config.toml
dataset = "photos of plants, animals and fungi (iNaturalist)"
image_size = 32
conditioning = "none"
objective = "flow_matching"
width = 320
adamw_lr_other_params = 0.0025
gradient_centralization = true
steps = 13300
lr_schedule = "wsd"
Rows from expert 2 of block 3, named by matrix and row number. Rows with one number belong to one neuron. Each number is 50 + 10 x the weight over its row's rms, rounded and kept within 0 to 99. All counts start at 0. After the name is the row's rms in percent of the matrix's.
# up: expert up (model.blocks.3.mlp.up, 4x640x320), inputs 160-239
# down: expert down (model.blocks.3.mlp.down, 4x320x640, transposed), outputs 160-239
up.70 095:59 68 42 49 65 55 55 75 46 51 41 40 64 51 40 57 50 61 52 43 48 39 40 47 46 46 46 43 42 43 41 28 59 55 51 59 51 40 46 32 44 40 41 37 50 59 50 55 75 52 50 51 55 58 45 61 48 51 51 50 50 52 58 37 56 55 51 67 66 49 50 42 58 43 46 44 52 59 40 55
down.70 118:34 41 44 48 49 50 41 39 65 54 43 65 22 56 63 53 34 45 64 46 62 39 50 57 40 45 67 59 55 65 55 55 57 34 35 37 41 70 47 42 41 56 44 43 61 27 64 43 45 28 46 53 53 35 43 44 62 55 51 52 43 45 44 55 53 41 37 41 53 63 56 53 46 67 69 43 43 36 51 51
up.71 117:34 30 67 47 47 59 63 53 37 61 61 44 51 49 36 52 55 46 48 68 57 57 33 41 40 50 35 58 56 55 46 48 31 43 53 53 53 56 44 48 52 69 50 63 40 54 64 55 46 44 41 47 44 71 58 38 39 51 50 30 43 47 40 34 63 59 44 34 49 68 55 59 59 57 49 58 37 61 45 51
down.71 135:55 60 57 44 36 58 58 51 60 51 67 74 51 64 58 38 63 42 37 29 58 53 60 53 52 52 45 63 40 29 38 40 45 53 56 66 62 60 64 46 45 62 43 42 46 54 40 56 62 54 48 43 35 48 33 44 47 63 47 57 35 54 55 46 49 59 49 48 49 51 48 53 51 42 51 56 48 61 40 45
up.72 095:45 62 57 66 54 34 49 63 47 48 49 49 40 49 59 42 41 41 44 36 51 71 53 50 42 51 43 37 64 30 67 24 46 32 45 68 57 44 32 54 62 44 40 50 50 56 59 59 60 43 49 52 56 58 58 46 49 36 46 54 54 43 60 17 65 30 30 41 59 48 49 51 51 38 53 61 44 68 52 66
down.72 126:26 43 46 40 42 63 58 46 60 47 54 52 52 83 58 50 51 46 50 59 47 38 54 78 64 44 60 42 57 65 53 66 58 53 52 43 43 57 64 44 62 50 75 63 47 42 31 58 36 53 59 49 46 45 59 46 52 51 49 48 48 51 43 60 51 63 71 63 59 62 82 50 59 63 47 42 54 54 66 49
up.73 119:68 28 58 52 64 42 47 72 55 54 49 44 51 38 36 52 43 52 39 31 44 43 35 46 43 34 29 50 53 45 46 39 41 51 49 49 52 56 49 45 49 63 59 63 36 28 64 48 68 38 55 58 49 70 54 35 52 48 50 64 51 45 51 60 31 43 28 59 59 47 55 52 45 49 69 56 53 57 48 28
down.73 129:67 36 41 57 50 34 38 45 62 32 42 48 36 51 47 51 47 57 52 50 35 39 59 38 38 52 49 53 36 54 53 51 61 44 47 52 53 30 44 47 47 25 41 38 47 41 58 58 55 53 44 34 43 50 44 43 46 50 43 57 42 57 36 58 47 32 51 47 54 49 46 51 36 47 47 44 53 64 33 36
up.74 115:41 59 55 52 58 39 63 55 52 58 45 50 36 44 34 52 40 57 66 61 58 56 41 45 28 48 53 46 63 31 76 45 39 60 35 57 55 54 63 45 39 56 63 45 45 42 56 56 64 69 53 68 29 47 45 32 56 38 50 50 43 61 58 57 54 45 46 48 45 44 55 46 42 53 48 57 46 50 44 50
down.74 129:54 44 65 60 56 51 67 50 65 57 33 64 40 46 25 45 46 48 53 47 41 58 57 43 58 56 51 47 52 58 52 53 41 65 45 38 42 76 54 45 54 45 39 32 63 60 58 52 47 35 49 55 24 50 51 54 44 43 54 46 63 54 57 60 49 57 53 45 43 51 48 52 40 54 40 47 62 61 39 55
up.75 096:41 55 47 43 39 62 49 49 45 36 53 60 54 41 30 61 48 52 51 51 30 70 44 69 38 50 49 63 71 38 61 50 59 47 57 51 51 54 35 60 62 57 46 40 49 42 71 47 78 54 50 58 35 42 50 47 46 45 47 42 45 57 37 33 51 53 42 37 43 65 47 27 67 49 34 49 60 42 41 32
down.75 108:47 45 65 67 41 33 41 53 45 52 47 59 53 54 46 29 48 46 51 47 49 54 43 32 51 53 31 41 64 47 36 52 44 63 42 46 39 51 56 60 40 50 62 69 46 54 42 40 55 39 48 68 54 53 56 37 53 49 37 79 49 59 61 36 51 38 44 54 42 53 56 42 37 72 57 43 57 47 47 56
up.76 100:44 47 36 49 55 44 31 56 64 68 60 47 58 44 33 54 48 56 52 51 47 51 50 56 54 52 58 52 60 48 52 46 40 42 67 46 42 48 52 56 41 49 39 31 45 60 60 38 53 56 43 49 51 41 58 59 38 65 68 47 68 37 51 47 60 35 57 41 43 47 69 62 55 58 59 58 50 70 45 45
down.76 105:59 55 65 62 37 60 53 39 33 49 58 58 66 51 55 34 57 59 47 42 55 70 50 51 52 49 59 60 53 48 53 51 39 64 53 55 71 54 66 69 66 55 46 36 46 45 63 54 38 50 68 51 45 47 54 26 57 56 45 37 35 52 33 66 46 62 39 53 44 45 47 38 56 46 50 53 64 44 47 47
up.77 094:48 40 46 47 51 41 64 51 48 49 56 53 48 49 36 44 43 66 51 50 73 45 60 36 64 63 49 50 63 59 47 55 50 52 48 61 45 55 47 48 49 33 57 63 65 73 49 57 28 49 47 69 55 53 50 58 42 48 43 50 44 44 49 42 72 66 49 50 60 50 59 46 61 50 36 44 36 49 42 63
down.77 083:55 51 48 32 39 51 54 35 37 49 52 43 65 44 58 58 53 54 46 61 33 63 61 62 42 45 48 57 49 37 61 63 58 55 59 53 35 53 50 37 32 65 41 53 58 40 53 52 67 52 66 54 48 38 45 41 56 68 45 55 43 50 36 37 60 27 46 58 40 68 46 32 46 66 60 62 59 44 33 53
up.78 102:60 53 63 62 26 41 30 43 60 55 34 46 31 54 43 46 60 41 55 41 61 52 39 57 54 46 41 61 53 43 36 46 53 45 53 57 49 51 54 52 58 50 46 27 50 53 47 56 48 49 51 53 43 54 59 28 69 68 35 46 58 43 61 37 48 49 45 56 35 52 57 47 35 50 63 42 25 36 30 48
down.78 095:48 47 38 59 53 54 53 54 40 42 57 45 59 61 66 64 37 54 39 51 40 33 58 55 50 47 45 48 39 37 71 71 52 60 55 43 45 57 39 44 54 40 57 58 54 68 35 50 54 30 35 37 50 39 51 53 42 58 51 58 48 49 51 73 40 49 58 50 49 58 57 39 60 64 40 60 45 57 79 41
up.79 107:67 50 40 39 42 49 52 57 46 61 47 63 40 44 43 55 51 42 69 52 48 42 47 38 57 43 47 56 59 56 53 46 56 51 66 54 55 39 45 53 61 54 65 48 44 45 60 52 30 52 44 49 54 55 40 55 38 63 28 57 54 54 38 48 42 40 48 55 51 67 50 48 52 54 58 51 57 25 33 51
down.79 100:35 55 54 44 65 53 47 49 49 49 44 65 33 65 49 56 53 58 35 50 43 44 43 45 41 52 42 37 49 40 52 52 65 37 29 60 39 60 57 47 37 34 38 51 43 60 37 34 57 43 57 40 54 42 60 46 58 67 83 55 38 46 48 44 41 37 50 60 54 65 41 58 48 35 44 53 54 74 54 71
up.80 098:58 53 56 48 55 30 54 47 34 53 44 54 37 53 54 45 38 77 59 48 55 34 39 46 53 44 34 53 49 52 48 52 58 54 53 56 43 47 49 27 60 50 59 32 51 50 43 39 69 62 48 51 55 46 67 39 59 63 59 55 68 58 63 58 53 42 50 47 59 44 65 50 42 64 56 39 49 52 65 57
down.80 090:39 58 47 42 44 62 64 36 58 60 50 55 56 31 42 47 56 33 61 61 42 33 53 39 52 53 43 53 35 51 34 60 37 54 39 50 55 54 48 65 45 51 27 61 33 65 58 61 40 56 46 38 61 54 56 68 49 37 51 53 40 48 55 49 54 39 55 51 46 44 27 62 52 51 56 59 45 29 44 37
up.81 103:32 46 50 42 55 44 54 44 57 60 54 48 47 37 37 52 49 56 58 61 58 42 59 35 50 52 56 56 50 46 49 45 46 31 52 53 39 39 69 55 40 45 41 44 56 54 36 50 45 30 52 33 45 48 51 58 31 40 66 48 39 45 67 53 44 32 55 36 39 49 38 49 53 57 54 21 46 50 51 40
down.81 106:67 40 62 37 39 44 37 61 37 43 30 60 37 40 59 50 55 50 55 33 37 53 37 49 41 54 53 51 63 56 63 42 47 49 52 58 67 71 28 49 48 55 69 40 48 41 63 49 64 60 46 56 63 37 55 45 67 38 55 47 41 54 66 31 38 47 47 57 52 37 57 57 56 58 55 59 66 35 47 72
up.82 105:49 45 50 43 48 51 43 56 44 51 55 40 43 36 52 54 46 57 57 51 47 59 47 47 53 41 39 51 44 52 32 40 52 44 26 72 45 62 52 39 76 34 35 51 55 41 24 63 59 54 59 50 50 39 56 40 60 47 62 46 44 55 35 57 48 44 38 48 67 39 56 54 56 53 48 55 53 31 46 62
down.82 135:72 63 45 55 51 52 53 40 49 58 50 60 61 62 47 55 56 56 49 51 40 41 60 47 64 53 60 39 53 41 51 71 54 41 59 39 64 56 51 56 34 47 67 47 61 72 65 43 70 51 40 59 55 59 35 64 57 56 54 37 50 46 64 41 50 61 45 60 35 42 36 48 47 40 34 50 55 88 36 61
up.83 101:62 42 66 49 53 40 52 56 66 43 62 33 51 49 58 55 21 43 52 43 54 52 45 42 44 52 40 50 55 54 55 36 54 35 58 55 39 58 51 56 58 43 60 41 60 37 60 46 48 58 55 55 30 38 44 45 35 54 55 50 56 57 53 60 52 53 46 63 35 64 45 43 44 62 49 51 65 40 43 58
down.83 125:31 69 56 57 64 37 53 52 46 66 38 38 47 56 53 49 31 59 38 51 67 50 49 42 36 57 21 54 52 49 39 56 52 57 62 54 47 42 43 54 53 49 35 56 37 47 64 57 54 55 70 61 42 45 45 52 45 45 34 47 62 51 61 63 60 53 47 36 54 59 28 49 53 53 48 67 51 40 47 54
up.84 096:44 67 49 45 62 50 37 52 47 65 64 53 61 55 41 50 41 58 43 26 59 45 51 34 52 40 43 38 54 43 60 47 57 45 48 40 66 53 36 40 37 51 76 51 45 51 43 54 54 58 35 60 61 41 55 54 40 42 62 56 49 53 65 49 65 60 54 72 44 49 52 37 40 58 56 66 31 36 41 41
down.84 099:51 40 52 52 41 51 48 47 51 58 29 46 62 51 62 60 53 37 51 56 39 47 55 39 40 52 63 39 44 49 50 61 44 48 50 55 64 55 52 71 69 42 57 41 45 68 40 58 48 70 49 24 62 55 51 47 67 49 49 46 39 60 21 44 52 35 58 45 53 47 52 44 65 45 58 33 61 64 41 33
up.85 105:49 52 53 38 48 43 45 46 32 43 31 67 39 79 60 56 52 36 46 53 63 38 65 44 52 53 45 50 59 56 46 61 55 60 55 53 59 60 43 59 52 62 49 56 26 38 52 64 33 53 35 60 54 36 51 58 48 54 53 69 43 57 53 55 39 47 33 51 41 44 41 54 61 56 49 55 45 33 43 48
down.85 113:62 42 51 61 63 63 54 41 55 40 52 53 53 61 47 64 41 30 76 52 74 52 48 53 51 73 58 54 56 59 51 55 39 52 43 42 51 54 43 48 38 62 34 51 53 48 51 62 47 59 45 44 61 44 46 69 48 46 59 59 66 55 50 48 41 36 58 50 45 46 38 33 47 70 62 42 65 57 53 66
up.86 100:35 70 46 58 41 56 50 35 34 64 56 46 72 43 50 58 51 48 36 59 54 31 37 56 60 65 44 42 59 40 40 32 44 45 50 36 48 45 56 41 56 55 49 50 46 31 30 33 57 43 40 43 50 62 57 34 51 52 44 57 57 45 53 48 81 67 45 65 53 56 57 46 45 32 47 61 45 46 46 64
down.86 115:70 43 56 53 40 45 54 41 47 47 32 44 47 49 35 34 60 51 54 45 43 54 66 58 44 44 46 39 47 54 62 64 56 67 50 55 35 67 48 55 54 59 64 42 51 61 45 39 52 64 51 58 54 37 53 69 44 58 53 46 49 45 47 53 51 58 47 39 38 49 51 67 61 60 42 37 61 56 60 46
up.87 092:64 46 42 59 65 33 38 63 51 53 53 57 50 41 50 44 65 33 48 53 47 59 53 38 66 45 61 53 60 62 45 41 39 60 56 64 42 58 61 46 53 46 43 55 49 62 52 46 50 41 61 45 68 38 53 49 43 48 27 39 43 65 42 38 42 42 37 52 50 37 56 61 47 47 39 39 49 41 55 46
down.87 099:51 44 56 43 34 41 48 48 36 51 32 56 49 38 59 51 28 44 46 49 56 23 50 55 46 55 52 47 51 42 55 24 49 42 49 55 67 58 42 33 45 63 40 36 62 42 52 56 52 56 48 52 54 51 42 53 43 54 51 53 67 49 49 45 48 39 58 55 42 45 35 50 53 42 40 47 45 42 38 26
up.88 103:60 54 52 48 59 54 67 53 37 58 50 40 48 56 52 56 53 44 40 63 60 40 41 61 45 44 59 55 45 62 58 52 57 60 43 48 61 51 54 69 52 49 49 42 53 66 45 52 50 39 55 56 69 52 46 59 30 38 62 48 40 46 75 57 55 51 50 57 53 51 48 44 53 48 38 59 56 28 52 47
down.88 093:28 32 45 33 65 39 40 43 49 47 52 57 52 30 39 57 43 50 47 45 61 60 44 31 48 52 33 57 44 57 52 42 39 35 46 59 32 39 40 49 45 46 44 45 47 42 47 40 50 57 43 50 38 35 62 58 56 57 59 42 51 35 49 33 50 56 28 36 34 37 59 42 52 21 43 47 54 67 76 47
up.89 089:57 43 57 43 69 58 47 39 53 67 46 49 54 47 48 39 43 46 30 59 40 68 48 59 62 42 53 38 57 38 42 48 45 54 49 41 57 45 57 43 66 45 52 38 58 51 39 51 58 33 60 51 62 27 50 45 43 51 52 59 34 33 42 50 49 47 52 47 50 53 42 49 54 55 50 52 64 29 36 46
down.89 088:52 59 57 59 52 38 70 54 41 42 41 54 52 45 51 48 44 59 43 50 42 52 36 43 53 49 46 56 28 69 49 53 50 52 39 59 50 55 35 53 41 53 47 39 58 43 56 63 46 51 40 53 41 40 57 62 50 41 70 60 50 62 47 48 47 39 47 45 25 42 59 78 51 77 26 53 35 42 55 51
up.90 106:51 47 51 48 64 56 51 58 46 45 29 64 47 60 48 58 50 45 52 44 56 44 62 38 37 36 45 49 45 65 48 47 53 67 49 71 48 48 48 68 50 51 61 55 51 33 40 47 53 65 49 75 66 51 48 50 48 57 35 54 48 46 44 44 45 36 52 44 51 41 54 51 78 45 36 54 45 41 34 40
down.90 125:53 45 60 50 70 42 42 49 60 44 61 56 50 41 52 53 46 46 69 49 69 40 54 47 42 33 58 51 76 58 64 51 34 55 57 33 44 41 43 44 52 56 38 54 36 40 48 56 24 40 39 64 45 58 54 54 51 56 31 56 46 53 66 60 46 46 49 41 69 53 56 50 52 52 39 41 53 35 38 58
up.91 094:51 57 64 51 58 46 60 59 38 59 51 38 49 58 56 90 59 54 46 47 47 62 46 71 39 32 50 55 58 55 37 53 55 52 48 54 45 50 43 51 55 52 40 42 72 42 56 45 60 46 55 24 64 47 53 51 63 65 40 58 58 48 36 60 46 59 41 62 55 45 37 40 47 55 49 41 65 62 33 57
down.91 096:66 35 41 40 62 61 46 57 33 57 37 51 36 59 50 59 52 61 58 29 42 38 43 43 65 62 44 67 48 44 48 63 49 38 43 50 55 47 65 57 71 69 58 28 56 62 60 48 59 43 40 41 55 61 58 50 44 34 71 47 60 47 49 39 66 47 57 36 29 59 45 57 48 42 66 52 56 53 55 49
up.92 096:38 64 63 50 39 41 38 67 66 57 58 50 51 46 51 57 47 49 56 44 58 44 50 51 52 46 39 44 49 53 37 47 46 38 57 61 57 52 57 38 63 45 46 62 36 74 37 48 62 53 42 36 72 34 46 38 59 47 51 46 59 36 53 44 53 33 36 56 62 38 58 30 48 54 56 61 61 42 51 55
down.92 123:57 52 45 55 56 63 40 50 36 63 53 32 63 56 61 57 44 54 42 42 42 47 58 59 49 48 42 47 52 45 59 33 36 54 52 52 40 55 36 65 36 62 56 44 51 54 56 55 46 51 57 70 46 55 53 48 53 61 62 51 47 51 57 48 41 61 79 26 41 61 42 73 54 51 56 36 51 72 49 54
up.93 097:56 66 50 45 41 56 61 69 49 61 60 59 40 49 45 38 52 53 57 46 52 41 55 57 46 24 59 58 58 49 63 41 37 41 46 63 56 41 68 39 55 43 46 50 39 62 43 40 58 36 49 51 58 40 43 55 36 36 37 32 26 49 39 64 53 45 33 64 57 48 56 55 45 47 63 44 39 56 58 46
down.93 081:37 59 58 65 51 55 44 34 59 55 47 40 48 46 41 45 41 52 53 36 28 59 44 46 48 55 51 48 51 57 48 58 61 65 40 44 26 69 42 53 47 50 49 59 48 39 68 61 44 42 55 58 38 59 54 38 67 50 60 59 60 33 47 47 31 47 61 49 51 73 51 48 61 60 67 47 73 50 39 58
up.94 103:60 35 61 67 62 71 62 63 25 47 44 51 57 52 31 43 64 43 49 34 57 47 42 46 38 51 37 51 31 67 59 49 50 45 74 44 52 62 46 53 61 45 48 58 53 46 50 62 59 63 48 41 56 44 63 28 49 53 52 50 55 39 69 66 59 55 49 39 46 57 55 46 44 52 60 39 32 48 41 65
down.94 096:50 58 61 44 42 60 35 48 56 60 60 35 64 32 62 55 33 52 57 63 39 51 46 54 62 45 59 33 59 47 50 55 50 64 45 59 48 40 39 64 56 39 57 54 45 40 46 20 38 35 41 64 56 39 63 60 35 53 51 55 50 65 40 38 37 47 45 57 69 34 45 45 40 68 47 52 63 58 63 38
up.95 103:45 42 38 34 51 50 50 38 51 55 43 49 51 70 42 38 49 45 37 42 47 36 29 43 64 63 43 52 62 49 54 55 48 70 60 55 56 58 35 53 57 59 51 51 42 46 47 62 47 50 68 38 63 47 53 49 47 43 24 55 53 65 60 39 64 31 44 56 46 46 45 54 52 39 41 47 34 55 54 53
down.95 085:60 47 50 50 45 47 49 71 37 51 60 60 55 44 62 61 72 50 59 64 51 54 49 53 41 50 57 40 47 39 44 63 50 43 49 51 52 29 67 58 49 56 48 42 52 33 44 44 57 61 38 64 49 49 43 58 51 55 56 48 32 39 54 33 41 70 44 50 60 45 50 53 55 42 47 43 71 42 44 69
up.96 102:44 38 54 60 49 60 72 53 74 51 49 41 41 58 47 63 49 38 71 51 68 73 28 47 28 44 50 33 59 54 50 43 65 59 48 51 53 36 54 50 50 37 42 55 47 41 44 51 52 43 49 27 41 52 66 44 51 36 47 71 58 47 56 59 38 50 47 45 55 53 69 53 56 48 45 48 42 51 57 57
down.96 080:57 64 44 47 48 46 43 51 30 65 40 52 67 42 58 59 54 45 48 53 43 33 40 58 72 46 58 70 39 40 53 60 47 48 61 35 49 30 60 59 52 42 50 52 56 51 61 52 59 53 39 71 69 61 39 77 55 68 44 37 43 35 57 50 57 52 51 64 42 24 43 44 59 61 46 58 52 31 37 62
up.97 095:66 45 57 43 57 48 64 47 63 40 41 54 50 59 50 56 34 52 38 64 50 60 63 63 63 49 43 34 66 51 64 41 32 62 66 70 62 64 36 53 54 56 50 39 57 27 56 58 60 56 43 44 69 50 37 39 53 57 54 38 35 26 43 35 60 57 41 63 55 47 49 65 56 55 35 48 55 42 47 50
down.97 102:41 55 45 58 40 45 42 55 51 37 68 58 52 39 45 59 58 61 62 57 59 57 41 44 46 51 69 46 49 62 46 56 47 36 53 37 40 46 55 51 44 30 60 49 58 57 52 49 43 41 50 63 46 52 48 30 50 51 46 41 60 69 35 45 58 50 49 60 49 35 59 54 41 64 52 47 56 59 47 44
up.98 097:58 57 56 54 51 54 46 53 68 50 48 52 33 60 40 40 49 50 60 53 56 53 29 62 43 47 55 40 50 64 47 71 59 60 55 60 42 27 62 40 46 55 44 44 44 43 59 42 51 37 55 55 45 55 45 49 66 65 44 33 40 66 72 54 59 42 34 67 49 41 53 47 40 56 39 50 41 42 42 54
down.98 100:65 56 53 38 50 42 44 45 42 52 50 46 64 52 51 74 49 45 52 47 72 50 47 45 38 54 62 65 57 29 57 38 34 48 29 46 53 57 35 68 69 46 42 48 70 47 52 52 42 60 44 43 50 43 51 45 43 42 54 50 52 69 40 64 31 41 33 59 47 56 66 47 82 64 76 39 36 34 41 38
up.99 093:41 53 59 60 63 60 51 52 50 52 49 52 52 37 42 68 58 59 60 51 51 72 49 41 30 41 53 47 55 30 34 49 70 57 34 34 49 43 53 48 48 57 51 60 53 32 38 28 49 50 49 57 59 50 71 55 60 53 54 61 52 52 62 48 35 45 45 58 61 65 40 42 32 52 48 60 39 43 45 49
down.99 081:50 57 58 47 40 58 53 45 55 56 61 50 55 30 55 48 55 38 37 55 49 48 63 43 52 49 52 60 43 57 56 37 36 45 49 54 55 56 49 55 42 52 44 46 46 55 66 45 40 67 32 54 51 51 42 35 53 42 35 57 52 56 37 43 47 54 53 54 44 46 72 50 58 45 38 34 48 39 43 50
up.100 092:36 60 56 39 65 39 38 52 70 67 24 30 41 56 53 25 61 53 55 50 67 40 54 52 29 44 60 56 50 50 51 46 43 61 25 49 41 53 48 59 66 62 26 61 46 43 63 55 39 44 41 37 42 62 68 38 49 58 72 48 48 56 43 44 56 48 47 32 65 57 46 43 38 58 42 45 39 51 34 54
down.100 073:51 46 28 62 40 50 42 43 46 47 66 68 56 46 47 58 39 55 50 57 51 44 37 54 57 46 44 50 55 35 49 54 55 36 61 72 63 49 55 55 50 48 45 53 60 47 50 57 62 37 79 47 48 44 47 66 53 47 50 53 29 48 56 47 41 46 49 42 53 50 48 64 59 54 60 63 47 60 48 48
up.101 094:55 48 39 51 47 73 53 38 49 48 34 55 63 49 63 23 66 46 51 41 62 43 57 57 61 55 33 38 51 63 43 49 34 57 59 55 45 44 41 46 56 59 38 53 80 47 71 61 57 58 53 53 43 50 59 31 67 42 56 44 57 43 50 22 47 53 33 53 41 45 42 27 54 44 43 48 37 66 49 67
down.101 106:49 70 74 46 66 46 42 50 54 62 58 45 43 44 56 62 46 56 54 61 49 59 57 55 37 42 54 67 49 44 48 42 57 27 46 52 49 52 52 54 49 40 50 48 36 50 36 46 47 58 51 66 65 43 41 47 40 37 48 62 45 37 46 70 47 57 54 42 60 48 57 60 47 72 48 47 53 47 61 44
up.102 097:67 50 66 47 53 44 42 23 61 48 45 56 53 67 52 49 51 44 61 65 40 66 39 49 58 57 38 37 57 52 73 27 42 64 67 50 53 55 34 63 65 27 45 57 67 50 39 59 51 45 55 29 46 62 54 64 47 54 59 52 38 45 54 47 54 45 36 55 29 68 54 56 47 52 51 54 64 43 55 40
down.102 107:69 28 60 65 27 43 50 38 53 40 49 48 42 65 54 57 40 35 47 59 51 36 52 47 35 60 72 42 49 59 48 58 44 48 60 39 47 30 43 46 48 38 48 43 35 55 62 55 49 72 61 35 43 53 47 53 55 58 56 44 45 49 65 68 41 49 50 38 63 48 34 49 42 64 63 60 59 64 39 66
up.103 090:52 54 51 48 56 57 50 39 32 50 39 81 58 57 42 68 33 44 35 63 67 55 70 46 51 52 53 56 55 52 52 49 47 45 56 64 65 34 48 29 51 56 40 47 47 46 49 68 53 35 36 71 61 62 66 50 44 55 51 47 41 49 52 34 52 64 46 59 38 52 52 59 53 40 46 50 63 28 43 56
down.103 105:52 66 44 45 38 56 38 69 47 42 65 34 42 57 51 47 72 61 63 46 40 50 26 30 55 36 53 57 46 42 44 39 23 47 44 40 57 66 60 55 60 49 50 49 35 69 50 53 47 64 56 58 42 53 46 52 59 53 58 53 57 64 51 45 28 40 43 62 69 61 39 40 44 59 66 44 44 59 56 38
up.104 095:50 52 29 48 37 48 50 52 58 55 47 79 45 51 40 37 54 36 45 43 51 50 48 39 43 48 67 62 50 47 63 50 66 60 64 40 40 59 38 58 56 39 36 52 45 45 65 37 64 47 38 47 39 50 51 35 45 55 48 62 49 39 55 33 47 37 43 58 54 60 49 54 69 40 45 76 60 35 49 67
down.104 087:48 48 51 44 50 53 59 46 31 35 48 40 48 50 51 47 62 50 63 21 56 55 48 56 49 54 30 46 40 33 55 41 51 47 56 67 49 49 41 54 40 69 51 49 63 57 55 55 28 44 66 67 46 43 71 65 35 46 59 41 71 58 51 65 44 58 52 48 55 50 62 33 32 55 49 34 30 64 52 40
up.105 105:53 50 54 42 48 44 37 45 47 51 67 64 37 53 54 56 70 57 82 65 46 46 45 47 62 46 58 46 51 59 52 56 48 53 45 33 54 37 53 52 43 60 35 64 42 56 39 51 38 46 56 55 52 60 48 38 57 49 38 41 48 31 65 42 41 66 37 62 51 65 58 68 51 56 51 40 46 46 56 36
down.105 092:30 57 37 66 48 52 47 41 59 43 41 32 64 53 50 57 45 39 41 50 48 51 55 63 58 47 46 48 54 45 63 35 63 44 39 49 48 59 40 45 64 36 48 51 60 57 59 57 57 61 52 28 44 43 51 62 37 44 69 50 43 57 38 55 61 28 48 41 52 36 58 48 33 50 43 55 54 41 53 66
up.106 103:49 70 50 61 34 55 59 50 57 49 47 52 41 53 40 52 51 65 54 44 54 55 55 50 49 56 63 46 57 50 47 42 39 51 77 39 61 48 42 59 50 59 63 44 50 59 53 31 43 41 37 55 51 62 50 49 38 44 44 53 46 54 51 52 42 40 58 78 60 48 49 51 57 48 50 48 63 38 42 48
down.106 093:36 63 53 54 63 52 41 73 37 65 42 71 37 55 42 58 40 76 40 49 55 63 61 54 59 54 43 42 55 33 49 22 38 48 36 49 63 58 32 57 45 37 38 53 45 45 58 46 49 34 63 50 50 41 34 51 36 53 54 55 50 62 33 47 42 43 61 46 57 46 49 45 49 49 44 60 54 57 50 48
up.107 095:37 38 49 55 68 52 50 62 54 43 63 29 53 56 49 49 39 55 31 68 49 26 70 59 47 42 43 47 44 53 45 52 47 63 38 62 53 46 43 43 40 46 74 27 53 55 54 58 47 61 57 31 51 49 53 34 38 46 48 31 55 59 68 50 59 65 41 43 37 47 44 59 42 53 41 54 59 41 45 36
down.107 110:58 48 55 39 42 42 38 50 34 49 43 69 46 49 59 53 41 50 61 43 53 62 59 48 52 46 49 46 52 33 63 58 61 49 64 21 48 54 36 62 58 45 53 52 48 23 43 46 59 58 55 62 49 55 55 60 49 64 50 51 64 50 38 34 52 63 43 52 62 66 64 52 56 38 45 33 50 57 61 63
up.108 097:58 40 62 35 37 54 46 59 44 57 67 46 44 55 49 29 59 28 44 43 47 57 48 55 42 32 41 36 42 37 47 47 48 51 62 50 55 57 48 41 54 45 49 53 45 42 58 63 40 35 52 54 49 48 53 61 52 56 66 55 58 65 64 61 55 48 36 47 47 41 46 53 43 50 46 50 37 41 42 42
down.108 111:49 30 54 51 65 52 61 42 42 44 55 54 68 38 38 57 41 53 60 55 46 57 53 41 48 55 58 50 62 49 56 65 65 44 42 59 54 45 25 47 59 70 68 48 52 45 76 48 51 44 30 32 47 48 47 65 53 50 50 46 48 49 59 51 56 52 63 62 50 51 45 50 59 35 41 57 47 48 63 38
up.109 105:44 51 39 59 57 42 41 42 43 42 33 41 56 37 36 55 47 36 41 46 44 46 49 51 59 57 38 54 30 64 49 63 41 75 43 33 64 56 49 55 44 45 42 48 50 58 67 55 53 67 44 53 65 71 53 43 48 47 37 53 50 43 65 49 37 49 54 56 50 57 53 46 61 44 43 44 58 47 55 51
down.109 097:61 39 67 45 45 50 65 38 56 48 56 47 65 54 60 44 35 59 54 42 58 64 46 21 54 51 61 52 57 45 55 38 37 39 51 57 47 45 60 50 62 34 55 53 51 45 28 48 50 49 45 58 52 53 70 42 44 56 49 52 56 57 40 60 53 43 38 39 41 41 55 40 33 58 56 59 50 42 33 47
up.110 096:66 45 49 38 44 66 58 34 65 60 52 51 59 41 54 54 37 29 73 57 42 32 71 48 66 34 44 47 40 55 47 66 43 57 46 70 50 69 48 66 42 49 52 54 36 34 61 53 31 38 40 39 44 43 63 52 24 68 52 54 55 70 66 47 36 46 39 66 46 45 35 50 60 63 68 30 35 44 38 43
down.110 088:44 54 59 55 50 51 40 53 43 53 49 35 29 57 44 55 49 41 49 44 49 46 40 36 22 49 56 50 61 46 56 39 44 34 78 38 45 71 61 57 46 47 33 49 54 71 50 41 57 60 39 39 38 63 32 67 50 27 48 66 79 41 34 42 51 49 49 51 57 48 33 58 46 51 46 51 48 55 44 60
up.111 106:47 53 64 49 58 42 38 65 61 63 55 47 48 51 49 31 53 30 50 52 57 48 53 51 31 31 59 54 48 38 42 54 46 42 52 57 48 52 41 58 47 32 55 45 64 31 54 63 39 32 50 54 67 38 41 52 61 43 52 50 52 44 44 31 49 29 52 58 52 66 49 35 53 59 57 43 53 61 44 72
down.111 119:48 66 46 45 42 58 52 50 46 45 44 41 57 64 59 47 68 50 45 51 56 43 52 63 65 50 60 65 44 59 50 48 62 42 46 57 46 64 66 33 61 55 51 61 34 67 32 52 58 56 49 51 51 68 46 39 33 63 55 50 54 59 50 59 75 64 57 42 44 43 51 42 61 43 52 62 44 44 54 41